Weights of a small image denoising model.
Training: adamw at rate 0.002, 32700 steps.
Rows from block 3, named by matrix and row number. Rows with one number belong to one channel. Each number is 500 + 40 x the weight over the matrix's rms, rounded and kept within 0 to 999. All counts start at 0. Numbers have three digits each.
# convs0: first 3x3 conv (model.mid.1.convs.0.weight, 192x192x3x3), inputs 24-29, a 3x3 kernel for each
# convs1: second 3x3 conv (model.mid.1.convs.1.weight, 192x192x3x3, transposed), outputs 24-29, a 3x3 kernel for each
convs0.34:575549521582597598490558603478444464467471504532454481545513497503522501460471463520510550529475475479463460486439502500466486526492570418420410484510441506510482
convs1.34:540494516497476525534498491489433413454472482522519536582600537579608576500573526511497502539494492474473518533562515532539491478550544516535525558547510479441423
convs0.35:499488525505486509556533494461432479537405482499457490526566549527524570499465493501500426470356482399523568420349447519490518578570529530521540546478530498519490
convs1.35:515488480517489525527507506496501519494596531491536463515482516524441510537510492504540571491544491467459444439501494493542506564606573487498468534507521492395489
convs0.36:491485498507488493510502508506513509487504490498513508500505513505501496491500505489497495496494500504507511502504486519504472466482465507519492508497479498512506
convs1.36:577527464383410499503515510547541518310401499521522509497505473391442484496506484450467498647547498451454502471456469662542497482479519445467495597592475513486490
convs0.37:507478482492468469452488481512501506516490510487467486442529537433473487517464411463452516366449557510536587523479444496443441481455442513550549541501516497469501
convs1.37:484510510513482526471507532564536452553573545532560539516508485479473502499488521477496507464493398515483452529512525485485530475500494597583530553490525483503494
convs0.38:526504493495469484475491465488470529477334525514428522489503467529500547548465519558428476489377469511540549551600475544561502464538547488478530526489523548494526
convs1.38:541574489503504480472456430471441498505500506533575511499477511519493476513533477472489443487468475522418490500529519517528489486462411444422491491483532537577557
convs0.39:495485504506493501498501504497499496499504492496497499494491491500501491490497504489493487501500493496501488511508515516497513512504500500498517503506513506505509
convs1.39:463489502449469497498500494428475501419458492510502503469487494459475494502495496541503505558521505494493498569500486567518499500499502534524491549536496503502499
convs0.40:471473516457483506501503544519497581483541550480575486485513488502497457516467475510603494550536483535496504434524426565511516540548546493491521520468474479523492
convs1.40:505404414447438429466475502501511519505523524447473487481469491460491536449504516492627670518642639594637523482469458377443439394435436469547510515523492477420466
convs0.41:485480467470466465458505506470509461509509449455478457550603559529537509509485512526465497502380450490476486509532557522446546478499511477505518498474514517549502
convs1.41:524479485523490484463487498465475462483423497516479559495431474506540516476525494492498465460506518464534517502406534500482519465456475506480454515533529476486487
convs0.42:505516492485514465473458461512515471542537510515464520461493457570562542508568518415550528551561471512444463552516478572527544486503537475510532498523494538501506
convs1.42:470485472496499474531469456504533513558517512510513493531537533516503506495464499520485494574561527482507485558490506591540538543548539505509532459484544479416460
convs0.43:456474492476482526447492517456536499450480514448468407497527506488525513528524483527456484457414531479476520501522510559618522529535493487486547481459478549501522
convs1.43:452487519539613611444488512529536549491498525522502478489497523445528594498529520531512533463476489548532531479531496483489398491568533476504463472485474523523454
convs0.44:493489503499496496498496503494499496500507494492499498491487490496496492490495501494494493502502492498507491514508516514501513516507500505499517506509510513504509
convs1.44:463484498451465495502499494434471504420454493512500504474486492461473493501493492535503502553521504492493499565503489567522504502500504526521488544539497501502500
convs0.45:496505513454503482483530544473561501435512504455400405483496490484514510495490482531472455521501549512551493519538543482538501480511544452454492474497482422493487
convs1.45:520499487463464554466448522598585541520449475414357444498451490551512487527562510465422446535484465497495484482424495547484468556564553460455493470526500471531496
convs0.46:484484417443455441378418450448522530473578575456529520528548518511544470449474427516524518484482477495467511521485485491483525533535549511454464515487524497437493
convs1.46:472494474526556489459469453525539543450456527489512539531473458534504476529515499509487522445437497492510537523485555529457506551478512514499553466520602482508583
convs0.47:506516499505489480489485473524482466467490491475494475504464448509536496518565515532476515520458485514552529506474530514566492467554478529505550516468536487524530
convs1.47:488480528488498487547535464449453442467510468503507485494581537472522493433394454480431493488449495527534504542558517509542522428438448485490509547529525505449477
convs0.48:535543571560544531525526513483506511464514497500457472540517538516395536499488527507516498569531456525514514553496448532489539525496517418450409446461478499517495
convs1.48:522525494484480485492481456528534526550486529564468486508557495491580450472543499523546494458497468467506436488533525515540498479555516469500471505506491528555497
convs0.49:499482500509490489509504506504514504485505490498508509499508510503501497493501502491499495497495496503506512500501488522499479464483462508513495503503477495508508
convs1.49:555508462374424501504519510530529515303421498524523508492499481384448488495508490452466496650538501451458501477454468661527497481483517457477490604576471511482489
convs0.50:498485498510486493510505508502517501484505490497511509500509515503503499493501502491498494496494495502505512502501487523499478466484459508515496505505479494510510
convs1.50:562510461379429499505522508529524515304424498523527506491494474392450486497508487451467498645534501447458502474461473656524502479480516452477488599575473510483490
convs0.51:491504502464491469481493475496515550516535516472475507467473455434443401470479467502506446497431455483532490495452466582522489491436383526482485512454493516460493
convs1.51:512475454444431415480539494530506517548478508560511485545474495518481494484535517514573481426504516457431515525522489532525474466536491506495495528485500517540517
convs0.52:427562482520655542466565525532458479558557565460491479509505538516564543505529490508492505509527600512483522491521453430423374471500462525503499416416410452488481
convs1.52:470493511550544598510498492473498479496490427496486493544537493529525488482498454497418455509380411524474528576544468581552479542554489415502473439496489489463434
convs0.53:504398402494488494502524505556503520514497522472489568502501489526537516489466500492510516459479515493464450535529505526486498525506486558513503511456480533497476
convs1.53:387429494448505518552565540484529561519553542589548516541545528488456478479393435527512526477500536425444461588523576560461524481391474532510493484430452490487539
convs0.54:545527485484479472469459469448458533456453520468440468466505486512512474470566499542539479529505502518549552479458508532481537515530535464538481480495514493500519
convs1.54:559637575426527538442384523517466507596568498475545487510433489571532483535534495484500483504461513507554492508572546505485570507441522486501505475452474488463515
convs0.55:535509526527497491453456412509494505496496533513546520504546485479520504479484467537523486489376482411534542473552509500448454498522558532632557507530556526491476
convs1.55:482497452481464486473489452474447466484498522473485466527523499496490500460453453485482474520508449495454470414309440534549528559599512533519486457489524453424472
convs0.56:519488498567537538525503521484508527528533533499488520480514472455500474469492506477497485452398479463500467532510471535509495491528509502513478525486496483481474
convs1.56:484509459430477465504500437519527554554476457530508463450498518520530498499537479461457477522510487490473481533559538443483479527508478506489535644547500444469527
convs0.57:445505516489531496459509467533472511547538543495507470517520559502486513510504515546370396422446494392503496464501449489401455548452496461472418475464455473441440
convs1.57:477484509493458474542468441535451412500452481491561545479503475473491496481489498503465490523529528501569539492498448476478438529482438413443469418431449520509460
convs0.58:621579593553563566525563555484493508532569548564484444529508504545452431503542482504540513582517527494461491528443387471437399383496471517458460537580555644633605
convs1.58:496588640545571574584543534522569511466499544490462503471521425513557515503553526508411438492439476468500455520523521525456494494493515576635553567578522567557537
convs0.59:474460535450458435513527517486495465479490469492487528450479478552614422505546459487531511460551354508497479475515461478530462526475519521516485498482456540538494
convs1.59:504500522501495510550466484479468491512456517509464493468509497429563451446523445468524433425617473501548442468486492581410414537485480478504480480457474532445432
convs0.60:538552502501515531486483552522465574568479522594570521479417468511504440507552449555425478510422518505436465445467499526459503440436479535506514525491505481447525
convs1.60:480472507446471526491564580507530468546609541508428436503487477543456494518473530485480497514525475548580528499520534511479521490401413492549479514564501486548522
convs0.61:471509477480500476495525474561546496481511493485570505481499529478502532517514503501392454462314471454455468547450547519436504459469448533497539502447510494444482
convs1.61:456444478502494500488528493495555476485483490480449472488550515462487530473505507520515489511484505486452490520446522472438543461457525510552436463501475439467508
convs0.62:494480494472427466513476475528517498473524578466494516427500487492479415460464442490512510441350475502525514533551497505484466484519510503479521541490490547481499
convs1.62:510515511474506508507515536532500435536451368520510473464514490404548568469519497584508460598469418525520476419506494387488506458507493491471503437458573499527540
convs0.63:464455476518467423530496453537490473508508456506599495518563551490551526514522540505471501488372474438501511506521469510478557556431571456448466469387444499516502
convs1.63:411404448527545488526610529535586529493487503416375454497543469509514507495468463474469486446509487480474470500445530490517522531533535458452435462499513534547577
convs0.64:515539525493524510472504498508509469483515485492494518467482462490479496509508524498512472525528483533475476601507528520457489487502509566541536544528541523524554
convs1.64:529518486557559538541540500444468467469523524549520478482492466472521525499517479461474491503479491438469499567510514544449458453446483512539492488497419460469479
convs0.65:515552514460515477479492489522532467488483474434441451492463458516479462501587546481511513515433514454520480445405466546431513547598528435476530478457467536676486
convs1.65:483491505484551486504495397541631508517512509456367497473543483489543493449516447493356415504463473481607580470381468534500468566581505418449438497531475525517498
convs0.66:492482512519486557431513561515514498496526458466545406525509493520517463547520467489451421474443536454536555552496569549455419513577617477444458399488687357413517
convs1.66:467459528409516617460510540510505501464439446526517477539508480434497530523530500424529502531530404420550524496513548447458536509497519494486514349529715525530514
convs0.67:499487522531544570515522492497499515558494539535533518441445502457448472475482508508499463493423428470455457540528571523510488457504483407461455472488464471507514
convs1.67:588504469413438527483474489598561519453534549520507517509522516443520564470504519476501498588536498446486517447443478576462468467482525433439448549508449489473482
convs0.68:518442480547451476527459461465512524503509423459492491542535515534551537519536529502524516482495560494537538492511513513582546500491471500453493485466493469483481
convs1.68:511467478549536508526482452455509501429461438489518490467529547495585592513499489509464473514437437455496528475501474425485463479531530484490514518512547495504530
convs0.69:525477498544544549543503497535485473510530494508520486435434355344470471422458396550540521513499598485519539530511475544530545519529509498515551498477477478508474
convs1.69:502485507466473494590509493524574475398541521468462437468523543572555531560526504523544525446508534480529492512484450572426387545477511521525522579432424558508480
convs0.70:476422489538462356505527459506517479430501524515526511506436503529490418458539492498454485465493515533488543517526442514538485520528530511486469486501518531537548
convs1.70:560515559509484532436433435568553445550552498618539572500482407470471455483483514420398408449470439437507508454439499462469553471408450427468509446441452494484440
convs0.71:467478476483500502505505500520459475459429463521488507484416385422450337472449376546445481484481523494553532451462527472549504532509467486509513485503493497524512
convs1.71:525492514500489505528512499536557507530524508534554520512522520510538549561545534457437424503482463468479516496446470473414420478447481485484511484486504473471489
convs0.72:457515529476534468479560505521505475578602576591613549475437492444431474437459493528453479505457447507514482507443509490407470454490516430447515431465470510500501
convs1.72:545553552455459478540502444564570502478550569481506532517523457514519505493504481546514531577531538452459539495464470566471460558523550477498510492494421467446426
convs0.73:517472480521484492546505519534514536481452495454477479480504497455509481507507544506518506505527524510528499509503475510494470507500469528517502488488486490512489
convs1.73:499487480529533512544525493520522517485472476480477473548572565552591572541577554510504520535529517526546534514507499516531535465499522481489469516542526503561556
convs0.74:498485506505494503494500503496496495498502494494496502496490490500499492489499502490493487499499495496501491511510514521503507511507491500500514503507512504503507
convs1.74:474481508452461499502499495441463512422451496512501502474484498461473494502494491537506500557524505492492497564508478566523498500501500522530484542542495501505498
convs0.75:360520550210543784324500609504521501471507491433459463528527496531551524498471460499493483525456509530533521526512497478443440528511488530469468524481483518520541
convs1.75:402538634342493578405503581509497451527501495533492447528509478497517495490535518534473470563511454525493424534506504600565528543544522437472490405413499479511530
convs0.76:504539527421474490483456506445380421475450531434485472552551495541533489494465469491497508455466507531562541467553496514556579518462474520470510490492537520486519
convs1.76:580556575521435542507419541465537475496525492510490475489420475495434505501512489494548427503479395527475520509460469517443494504497499530490539509458486520477453
convs0.77:509466493518454502534511529480478474463483423466491484529562554523582524519491470477408485454366520506486484532482539516438472490429420500528518553497508520455456
convs1.77:457504521477510527530526522462446487469465522494521502521513470468482491511450465495473571465539538509611556550523543500531539514542513464536467521487481515419447
convs0.78:499484503505496504498500503495498496500502494493497501495490491501503492490497503491494488502501494498502490514509515522502509507500489499495516502507512501500504
convs1.78:473497512449468499501501492437481514416459495515504502471493501457475497503494493540499497561521504488488497569496477572517499497497498524517481549536493499502500
convs0.79:462417477505465495517495472502528480506580492471526499510555505476516515525533524520468518456356493446494521470474471477460497486486482497495487473442495499536507
convs1.79:518548529534502497500495482450329489509447536509555530491522489452527493502545490497478506466535526512551500531515515534554511504535504471506470504488489545513488
convs0.80:446498446437502411443496433532510428574554452517527502473424494488450465493477372529360541436472546459603573460356436481481445534514494557435506503362461428434477
convs1.80:511553567577553516579597487497545451513539489477491479511495478521503481565519502481419471482456507446348497516515517493479477546567519440515498455472498480507475
convs0.81:497487503503491502489496497495500493500499493489497498494492492500506495493499501497498492504503495499501490513506507516500498509503494500495514506505509498500494
convs1.81:459496528446479513512512500423483525409465501528511495447495516449484509512505498563501490572520508480486502589501468582511486482488492538518465549525476489493500
convs0.82:498486506503494502499500503496499495498503495495497501493490490500499492489497503490493489501500493496502491512510516517501512512504494501501516504506510504503507
convs1.82:471486503451467497502500493439476508421455495514501503476490497459474493501493491534501501555521503490490497564502484567521500500498499523522485544537495499502500
convs0.83:500484503504496504497501503494500496499503493493497501495491491501502493490497503491494488501501493498502490515509515522503508509500487497497517503506514502501505
convs1.83:473496513450469499502500493441483515418458495517504501473493501459474496504494492537496495558521504489488498567497477570519499495497498519518478547536493499502500
convs0.84:491523530499541543494499493485475479499467524490520473524583518439494418533573545515494489441428537513524496505479506512557504492448457468512566455481516444499529
convs1.84:478491562410483576512495550452519481483546499474536450481500528569565559473519537523507484460466453463495470493518538496526469488481485488517510486475494487492473
convs0.85:493518537447477536526496530494519513537593529519534546513508484605657598427491456484472488465492474461458445473512471528546422532516444531490514560547577477505546
convs1.85:476473454469562561521556537486511515515595517498507464370362366375389410434418453521495513562517518533488474487524501495491459476470471491456506502493563533475521
convs0.86:415364441433508562537673617454488529436538575503570532543530473506526513480511530481494512435459509458485459568586534555525523586545531570509493511478408526491478
convs1.86:309345432439514564601651624482467527455486496409430426554525524502488460520467475546574525507544500439488470519468471505444405502457443544549441568521451541524491
convs0.87:569538525528502497552516535506505478478482471481558503478504474495497513437389456524493530515436502493504494499495506493488532513544537488556518499492512495564528
convs1.87:483514522492509508482483474510512477519440489483391460506469518494517517495592521450529453452462476477445527483409473473451512464560502510392496524428532487546545
convs0.88:470542553526530530497482512470467461495543489457504490499525537516526459494526505534465468460401561508518506550542531521551629551492488530500507473514469542508568
convs1.88:492503545499545506471506511464501478504508477493525528487502515550524506527489504517495483359494601527487542445458484557479407477486508550546517651485389484533468
convs0.89:484480456467515472487513490535517504460461555466501457447405410435490417436463437436518520494435467480493493506507442508486442532509468520553476517492455551477474
convs1.89:491493502463532485480442421530520483524500488479499511505534545466479473500464500498433488461466529488563459521505522575595538537525501524493503502466528491476478
convs0.90:497484506504492504495500502496497495499502492496495500496490491500499492490500502488493487500500494495499490510509515519502507512507494500500514502509514504506509
convs1.90:468478507452462498501498496435461508421451495508500504471482499460472496504496495541509502557524503494494498568510478568524498503501501527533488545542494502504499
convs0.91:466493456471548508440483473494500514466523510506510452536556533471567554476544531487478493409440491460543462508501482539469414560496413487490470525517625486505456
convs1.91:502450389525480402535504482502525510506509485474496480490517519447460517468470546489456543368486683461480509539512410588516403555499445548502443471492536466470524
convs0.92:541539545488439465505475544496475497489511476465519413568520553454438445524487499512450509436471600508599530484500533494570549537540541481489467517461463488464459
convs1.92:490551589492550548503526496501482483478479462525513556534519538499450464518465524477492443478482481481554527468511483574539470476406386410489510501529543520516475
convs0.93:559485473551523514478521513475449549481327487517455506408368450434474457470533484495444462482300484486492511507532487552486516538517485508480503483374455529532480
convs1.93:528508516530518508496466456427485523500599541518565513515471485570439515543421510481504505495548519502563567531533521587503446542399416497533459563549484534524509
convs0.94:500428447477440440398395424496512479462461505469460519469418487519503517486472506490523494511515501527513489551594556547563511571518549501509489542506521535512519
convs1.94:516452466454380487493383448528515552560551515587555462515503526489478499506432497466447510469469490450507500493533506602542527576527498520538524465515495501508552
convs0.95:515509496537490389522496465464483463540582453518656505480486483473502521509514511474486509511527502545523525500470477438472498487480476526472481459486468396425462
convs1.95:547479494593499458471487445453403453481515517538551544530617546464519527452461533463506470438477527498487535527542562504527536486456491549600576485515505486449504
convs0.96:569566544535576567497568568505478474483471517483479504494511504493491501506502495440507539484506501469435466567466513524469519500460506575518500508528482533491470
convs1.96:435494533487536557551522500469509489507545532590520483493481507444506540509526522545496530529478531441494570545475487525424444458478502487494466479469411445466462
convs0.97:480474487517490489488497510506512520495493487492500500505514510509516507487492502501502503497494503503499514512502495524502484459485460520519493512502473500506502
convs1.97:607552457395453531508518514561571531328454533539526504516514467407470504506510492438457497645534480442457511462467495661515476470474513427456510571543439505486488
convs0.98:498487502501492508492495502494498495499499494491495501496490491501503495492501500493496489501503496499499490514509509523505496508500486500501512504509511498499503
convs1.98:475480525452464510506501499443461527420451503520501501463483513456474504507497494549508488566525503487490496576517463573523489491497494518535469544539484498503500
convs0.99:494490488440408463457478527530529506505495515491489541466509466505545498548544505480443471519480482516499509462445450420431456417387448516447491501456488467522534
convs1.99:513497536493478474534480467359409443423444398487471440475495436454489482471492494597481420530477490462512587452419413537457404456464438442517533499473461525512448
convs0.100:453477516604560552510484516472496483492528476483492482499532503444461367521504475523416457464360551525512496504531434505468461550530466485499514577514398531518426
convs1.100:430481534465490538486505495468511527510545580469511539470494466517480426530524468497502514399488537487449510489513454476522492496500485493486508677523395527498447
convs0.101:493471481503470491500489469530511519536497498522557564459460427511490517492487497545529516509472507511563529498461471526556482535561480507581532493488496499529498
convs1.101:481468479495530551486517508552560564496486514450454509481443453489520480498552515539592513498510508452450523489441473491476520453449489441466448492500497500549520
convs0.102:489496504496494506480495510498493498493498497489492497493493494507506490496506491493498498504503504497492504514512497512502475501505489500505501509512497493501500
convs1.102:486462558473466553528516517441439555436450541550522507468483535456481526525513498549515472576516481467482501586536448589527459473486493495545441512531436481486490
convs0.103:542538528471488501490495506511507456487466398469428477541581572592590533532594515548488468498394466466463538477429482487509498504482471516494496528514551501563565
convs1.103:502528520481559525539505494546579549578450497538534570436466428443534479454422465516472500522470551500589528464492466478447431448482481455474488468502545480507506
convs0.104:483513442469524449465530450507488461482461474495524480479375470466443516488478525574467584525481571450574531512458528494490469566554488480505515488481516412417470
convs1.104:477493518454524492500498514478493463419454496459484515511529557545518537580536560459466469507494528531596614496475480506462462586512502516542525446437467442450474
convs0.105:498485507503494504494498502496496495498499492496494501496489490500499492491501501489495486500500495496499490511510512522504505512506489499500512502510514503504506
convs1.105:467476514453461502502497496429456512423449496508501505467481502461471498505495494547512502559526504496493498572512475568522494501499501528537483542541493501504496
convs0.106:464516503503564544511559529543533521547496487528529495494461510492442477500492466565401495521495476510568537426417474514534509492489466480363447459404422458528513
convs1.106:472520503477518497488544497489483470472483492489506525503538499511543508513543523490457483505465481513466494497476518467448483537495488431492465468477460526495480
convs0.107:577657632524489445428388451533597459573430323493375364496527447521559481466552591413442533468420509515463519471499551551482558560562573491445470512566484549518424
convs1.107:537625557555560513432354421516524464566489427566496486467478507472469531454488584468466481523496493533568539481486492419467546458537541532502544532524510521500494
convs0.108:450494473467484499439501519537499476452452510433565555478491503478527513492528569490498417482436505419476518391433433544540570508547559501522472534458497566481517
convs1.108:386469505490541533537526475527518536465484529468478528542504492512491511493509515548528532515527498474511458468432477474502521437482447444464415532534478516534488
convs0.109:494486505505492501500501504498498496501505493495497500493491491500499492490497503489493487501500493495501489511508517516499514513505499501500517503507513507506511
convs1.109:464486500449468494499498492429472503418458493509501502472486494458473494499493493540506505555521505495493497566501486566521500502500504533526491548538498503503499
convs0.110:477465495505483561547472515472431440508439520498513528468437471508493494535536483481434512450379496459564514478491464550546466562501414589450516542425556463582506
convs1.110:485469480466500454479590468521555498505520510509425526527492486457492458475565529506476501473479533525492534610592515538526442440511465451454533488486472523527471
convs0.111:494486506505490503496501504497498495500504493495497500493490490500498492491497502489492487499500493494500490511510516517501510513508496502502515503507514507506512
convs1.111:469477501454463497499498495437461505424452494509498503473482494459471494501493492537510503554524503494493497564509483565525501503501503525532490545542496504505500
convs0.112:489519558525538569531547525488526508467498489482510520560542500567531428547503456478455438512375485469484555497544522450426503498578611504475449593587567484452411
convs1.112:490528467434481432493511459522536465444487529481516491515506494507494491541541486483476494508544503524492483449481533394523683472494510541486444598473476520466423
convs0.113:557564565595597602524537577459509526490515501500504517470479476485486463465446454508400487373428583547536530521484512526490458515522448527553550544587567502522497
convs1.113:447444440456454479473462487501527502520536542526530559497508488508513545508503529469502521478510476496534506452403471428441489453453498515539483585536510496514487
convs0.114:504519562539467546552521526511530496525567495488478476522587583422535584487564603503482450469356507478510519508505560488455534492524594548519489560555542483464441
convs1.114:517515481546526444485503487492491490476477521488516542480526466439439485537532517483450531503544585496460530485496543404454600476485548514487523561477523449475488
convs0.115:458485518460458482499507528506522425522647553511597563486495478464585385445479395518509501511385441497458472454490483488473495514477485569511488488463471484498517
convs1.115:553525501486614587492541530452551546448514481534513491525467468490502492502492452498471476545463502472467503449481465522513499488466475492476497531501530511501477
convs0.116:447534543515516511479514545458447479492517538478478492497523463473540515474512463458434474476385517447523509560501473591493489549495451618480527438379479505532583
convs1.116:462521480470541535509511472454487480521508524466507536460493509508485498485489503579450476523464519520492442457521470542509394462483449500497520524475419475476471
convs0.117:564507500577574518489501460410518536505416450439449505540559533580542434514518497477437447421416536444476521551530471523543447519476461533522534499494503521496467
convs1.117:518509433590508343496484383436509561355480646496527504488486483472531621517519510521522485547525393493502485515525457557478368509503465482486479582503404519504423
convs0.118:492487496520493502459509519491508485474519502485508480497505511530515499499512499498506488496491493472472529534501497542470487502543450515489509502531505480480488
convs1.118:484466523442509552541518525407427532405536536566514490496483495435523512536531496519474497590460483438478511532484483594455503440483519459529453514481419479488495
convs0.119:496488503500492505490493500494498493499498493489495499495490492501504496494501499496497492502503496499498490514508505521505491511503490500499511505510511496497497
convs1.119:466477535454467520511507503427457529418450508525505498450484521451477509512501496562512488569525503484490499588521460580520479485492491528535464540533474490497499
convs0.120:465449404553565476477535521516485560425495611479499518467461551538512497502534472508437486546479566524509555520482374453535525522524474509505554523523471496525531
convs1.120:456451483506510446583637585467516538467563609422427478539479477551434397544507441511522521469471553492492471522520534527538534487465420473504515540536486510498525
convs0.121:483517499474457461493470417529589468454611497496578510490542423466480422489431458534460475462469499476552540483459466552493550509527513553540568527483541552510526
convs1.121:523520479512499513556546526474482461449438472420407449491581503467548486481477457529510536543523501528516492464445459503511513559581544498437483504452505515509512
convs0.122:442539507445499476501510490493542512479714535462514444512547532544567577522527536442385488443329487486482520565420449556439560550550509536519521564514513515476447
convs1.122:512554524446430472468492501565525475520431416449405449492492483499480472478508542483480508504552577568578492530474471508473503507534534543549496521442397504478444
convs0.123:488512491484503512516522453522475483527518541481475440499505492476517497506514498481489492498442455464438473414516501501465445419521511533563554459464404441424483
convs1.123:507484462474430471511522539517467463428471485469473413510518475420497477538555518507522534615640574523506477556480509408442531445471504435389393300480563475480449
convs0.124:536510470533539515523544503471387433458382455453402460527388528499455507502542479500454494505442494479526501473547519542540497512493481525564520518383519519481480
convs1.124:548430469521495481471531531483549515492555510522513497464417497520468548529500536494578505454506484451449429506577499520531490487441525491636512475585464501502456
convs0.125:452454428399456440474483466477540511442493535446430449518547520467524521528568549504465517488433530528473492550495441532511477556564540470478409510531493496451388
convs1.125:434489457443475437448392403529520511597580553543561564472504574560554580547519550495462490527469484531561534515513477490532506495556513510491523525476474475448457
convs0.126:509497486455476475420464456484474508457500500483479534489512496498494474496477467502488533504503491479505489605539517538475506515464556556523510536547550546538549
convs1.126:505590547559596574575564529466574551548603579563509491515589561518576552541552521520509522500466498464507524534410475521414456463471488472403436428416412456461500
convs0.127:500481476481479498485469462483475474459513550490519517548553531517563523521532516524511494440466541480494474459542522481530509493516507467497533507477446507463452
convs1.127:520498529488496519503500506470505499427500578484516518503492461518532429494518465519486532552492526525493492471538502439527470483520510499518501542513432556526436
convs0.128:498486503503495504493501502494498496500500493492496501496491491501502493490499501491495488500500495499501490514510512523505500510501487499500513503508512500500506
convs1.128:478488519454465504502498496449470525424452501516501502472487507459474500505494492539503489561524504491491498567508470570523495499499496515525472541539489498504499
convs0.129:512476473510502529498515527441515594408317530516491506510513481535501521521467480446445476339317434450485445412479518461414483463456531544488488540479500473455417
convs1.129:488467500472451536491504524497540495591577410567544452457465517470453552500467510496522426547567432511503467502524567406445475499500458510524456526540511456480504
convs0.130:415481463425490453397458396543510557493459473467477474516509464518563493467490446563415427475456562445579670460412451444424452525515500501522563443484497464467453
convs1.130:393406432426452410489444392498522518502489504515485523521529480488454449512490473500465470521499483486497484508536497537549535478490454515503507528499559514482519
convs0.131:480482476447440481482499521436445452478494496470455476487470521466459510510485510437392441463416511424482588547532528479448501491493561474454444516507462487471472
convs1.131:567539499573503461578514477495506520485485523495505517491490494526463512532499543441423448459478487430457469479556507521577552540561527410400417463416409444424445
convs0.132:583563603525471461473405379487495485540501438479511479528471478515484474482499540505558532489543521466541483576600623597599583583485540539560543455462447513432480
convs1.132:614502532578495510466494477442391413534480468567566525465524477482535515484504532459570520432522545467420497492435466518507481488527560498551493490532493493523508
convs0.133:499484504504496504496500503494498496500501493492496502496490490501501492490499502491494487500500494498501490514510514523505505510500486498499514502509512501501506
convs1.133:475489513453465500502497495443472518422454497515502503475490502460473498502493492541502496560523505491491498568505475569522499499499499519524478545540493501505500
convs0.134:499486502502494507492496504494498495499501493492496501496490491501502495491500500493496488501502496500499490515509510524504499508500486498500513503508512499500503
convs1.134:475484522453466505504499497444469526418453502518503500466488511456475502505496494547505489564523503488488497572510466572523492493496495518527467545537487499502500
convs0.135:511521552499462488537493528449508478415524466418563448530614526551691584536626590551496500496357449460462495512456501513443497521489502522526475498509456497522516
convs1.135:520534471545599549531554524515468510517432456559503528537476506510412495517457532507567484542645542494552518482518483474527527439476470520469499533483525535536548
convs0.136:518502467493477485499495529562501544499433513511472497513511555521511586492502552529518517552554531518566559491486462491497468514544477506522498485461495497523479
convs1.136:484377437534561554502576549491551563547530548528449508495461476461399506474476508508562572483513507516498488504529532547521492504485532522565567511579537476503463
convs0.137:491511486559529492517511485484485507478541507487536499475493454525493530488538481507449482461400483479466537498559470560506381562585421530473517543503473538505417
convs1.137:565569502566496432491466486491466507521517477480485528539480524495400533536506508478518520490535453497511457503547518553475505546504581480496508468501543508436484
convs0.138:556502495480467536465514548464485456492520454453406481508489482495533394514568476507556469520532490485492525496534488476581533446483422532528520452451470505467503
convs1.138:500539493535444476491456573558571512541455463547506547478492497471441512483462545511511456493561528470533546481469467507426489436472531529497484501457482482575580
convs0.139:520472492499451487509475527570556550542538492519529498601486524571402502589488573483484503496511509541528525479483462495507510480525514538491508527484500486481515
convs1.139:447446487505485491510479454477494522534558542523545524496501494477485493488514496542463468544463482533509522556557515502513498493506493471451421471471478473497488
convs0.140:499485504503495505496498503494497497501501492493496502497490491501501493491499501490494487501500495498501490514510513522505504510499486497499514501510513501500506
convs1.140:473483516452465502502498495442465517421452497514503500470486503458472499503494494544505495559524505489490496569509472570521495499497498520531479544540491498504500
convs0.141:523534498526496484510495504485476511456516552469466440522524485537529483509503484515502482502440483521497513522497502530495456473544517482495535444506459464484493
convs1.141:526500488537502430522476465468501473416522541489507487455528519528418419469513540520464470459595602549485481459481538560514514519487515465530531536472406493512471
convs0.142:489485531496520524509498491505321490489331456439374437555496545544541556562590542505502505486472499537556544500507475543543428493512489488484518534487554510551523
convs1.142:514451489463456506464531504508512508540557538552464554518465533529440528517492498501606509495554506475420550496515488509539513503493482494496493495501467535589502
convs0.143:481513512384467546427528527522462481415439512409486441473516488487515481520521489513436459454440510432478487467445401459423439454459434464488525476492521539564533
convs1.143:473550485512555485513516488449475458479486437487447440574540554574485545545570623503540528520578552547526523511552516556536485497529525515495462518467481450489488
convs0.144:501535494511480450494513479555459524422513622399525563537560529478545506489545523533495454493450504508519505507513534582540468494541524533502538540510517512517503
convs1.144:478506527413527597474512542544476461661494367546489452507495514539482419526519516489495552501481559517472492495536560453498595507507541421456540478540529482478549
convs0.145:520501489502450426514466449518552559567633554487571486444424472430439393468445392496431428489416497492498546497480515499508512497514506533562518539521521542538543
convs1.145:500564514525591590509541562512493530479448451537479494500461469468420424485483484525506504545525513511543506549549555512519546530546557492533506506540516481530512
convs0.146:643566383749507169657552311517493497514513485555513503500469504497505471458484504523480491478488489464524530478476543513464496462499510498502490509494482568529524
convs1.146:577445367704512312631539407459471518429503525467534526547556519463516567496489534497529518487540508473528544552542535554514521536504538533507460470529547530483504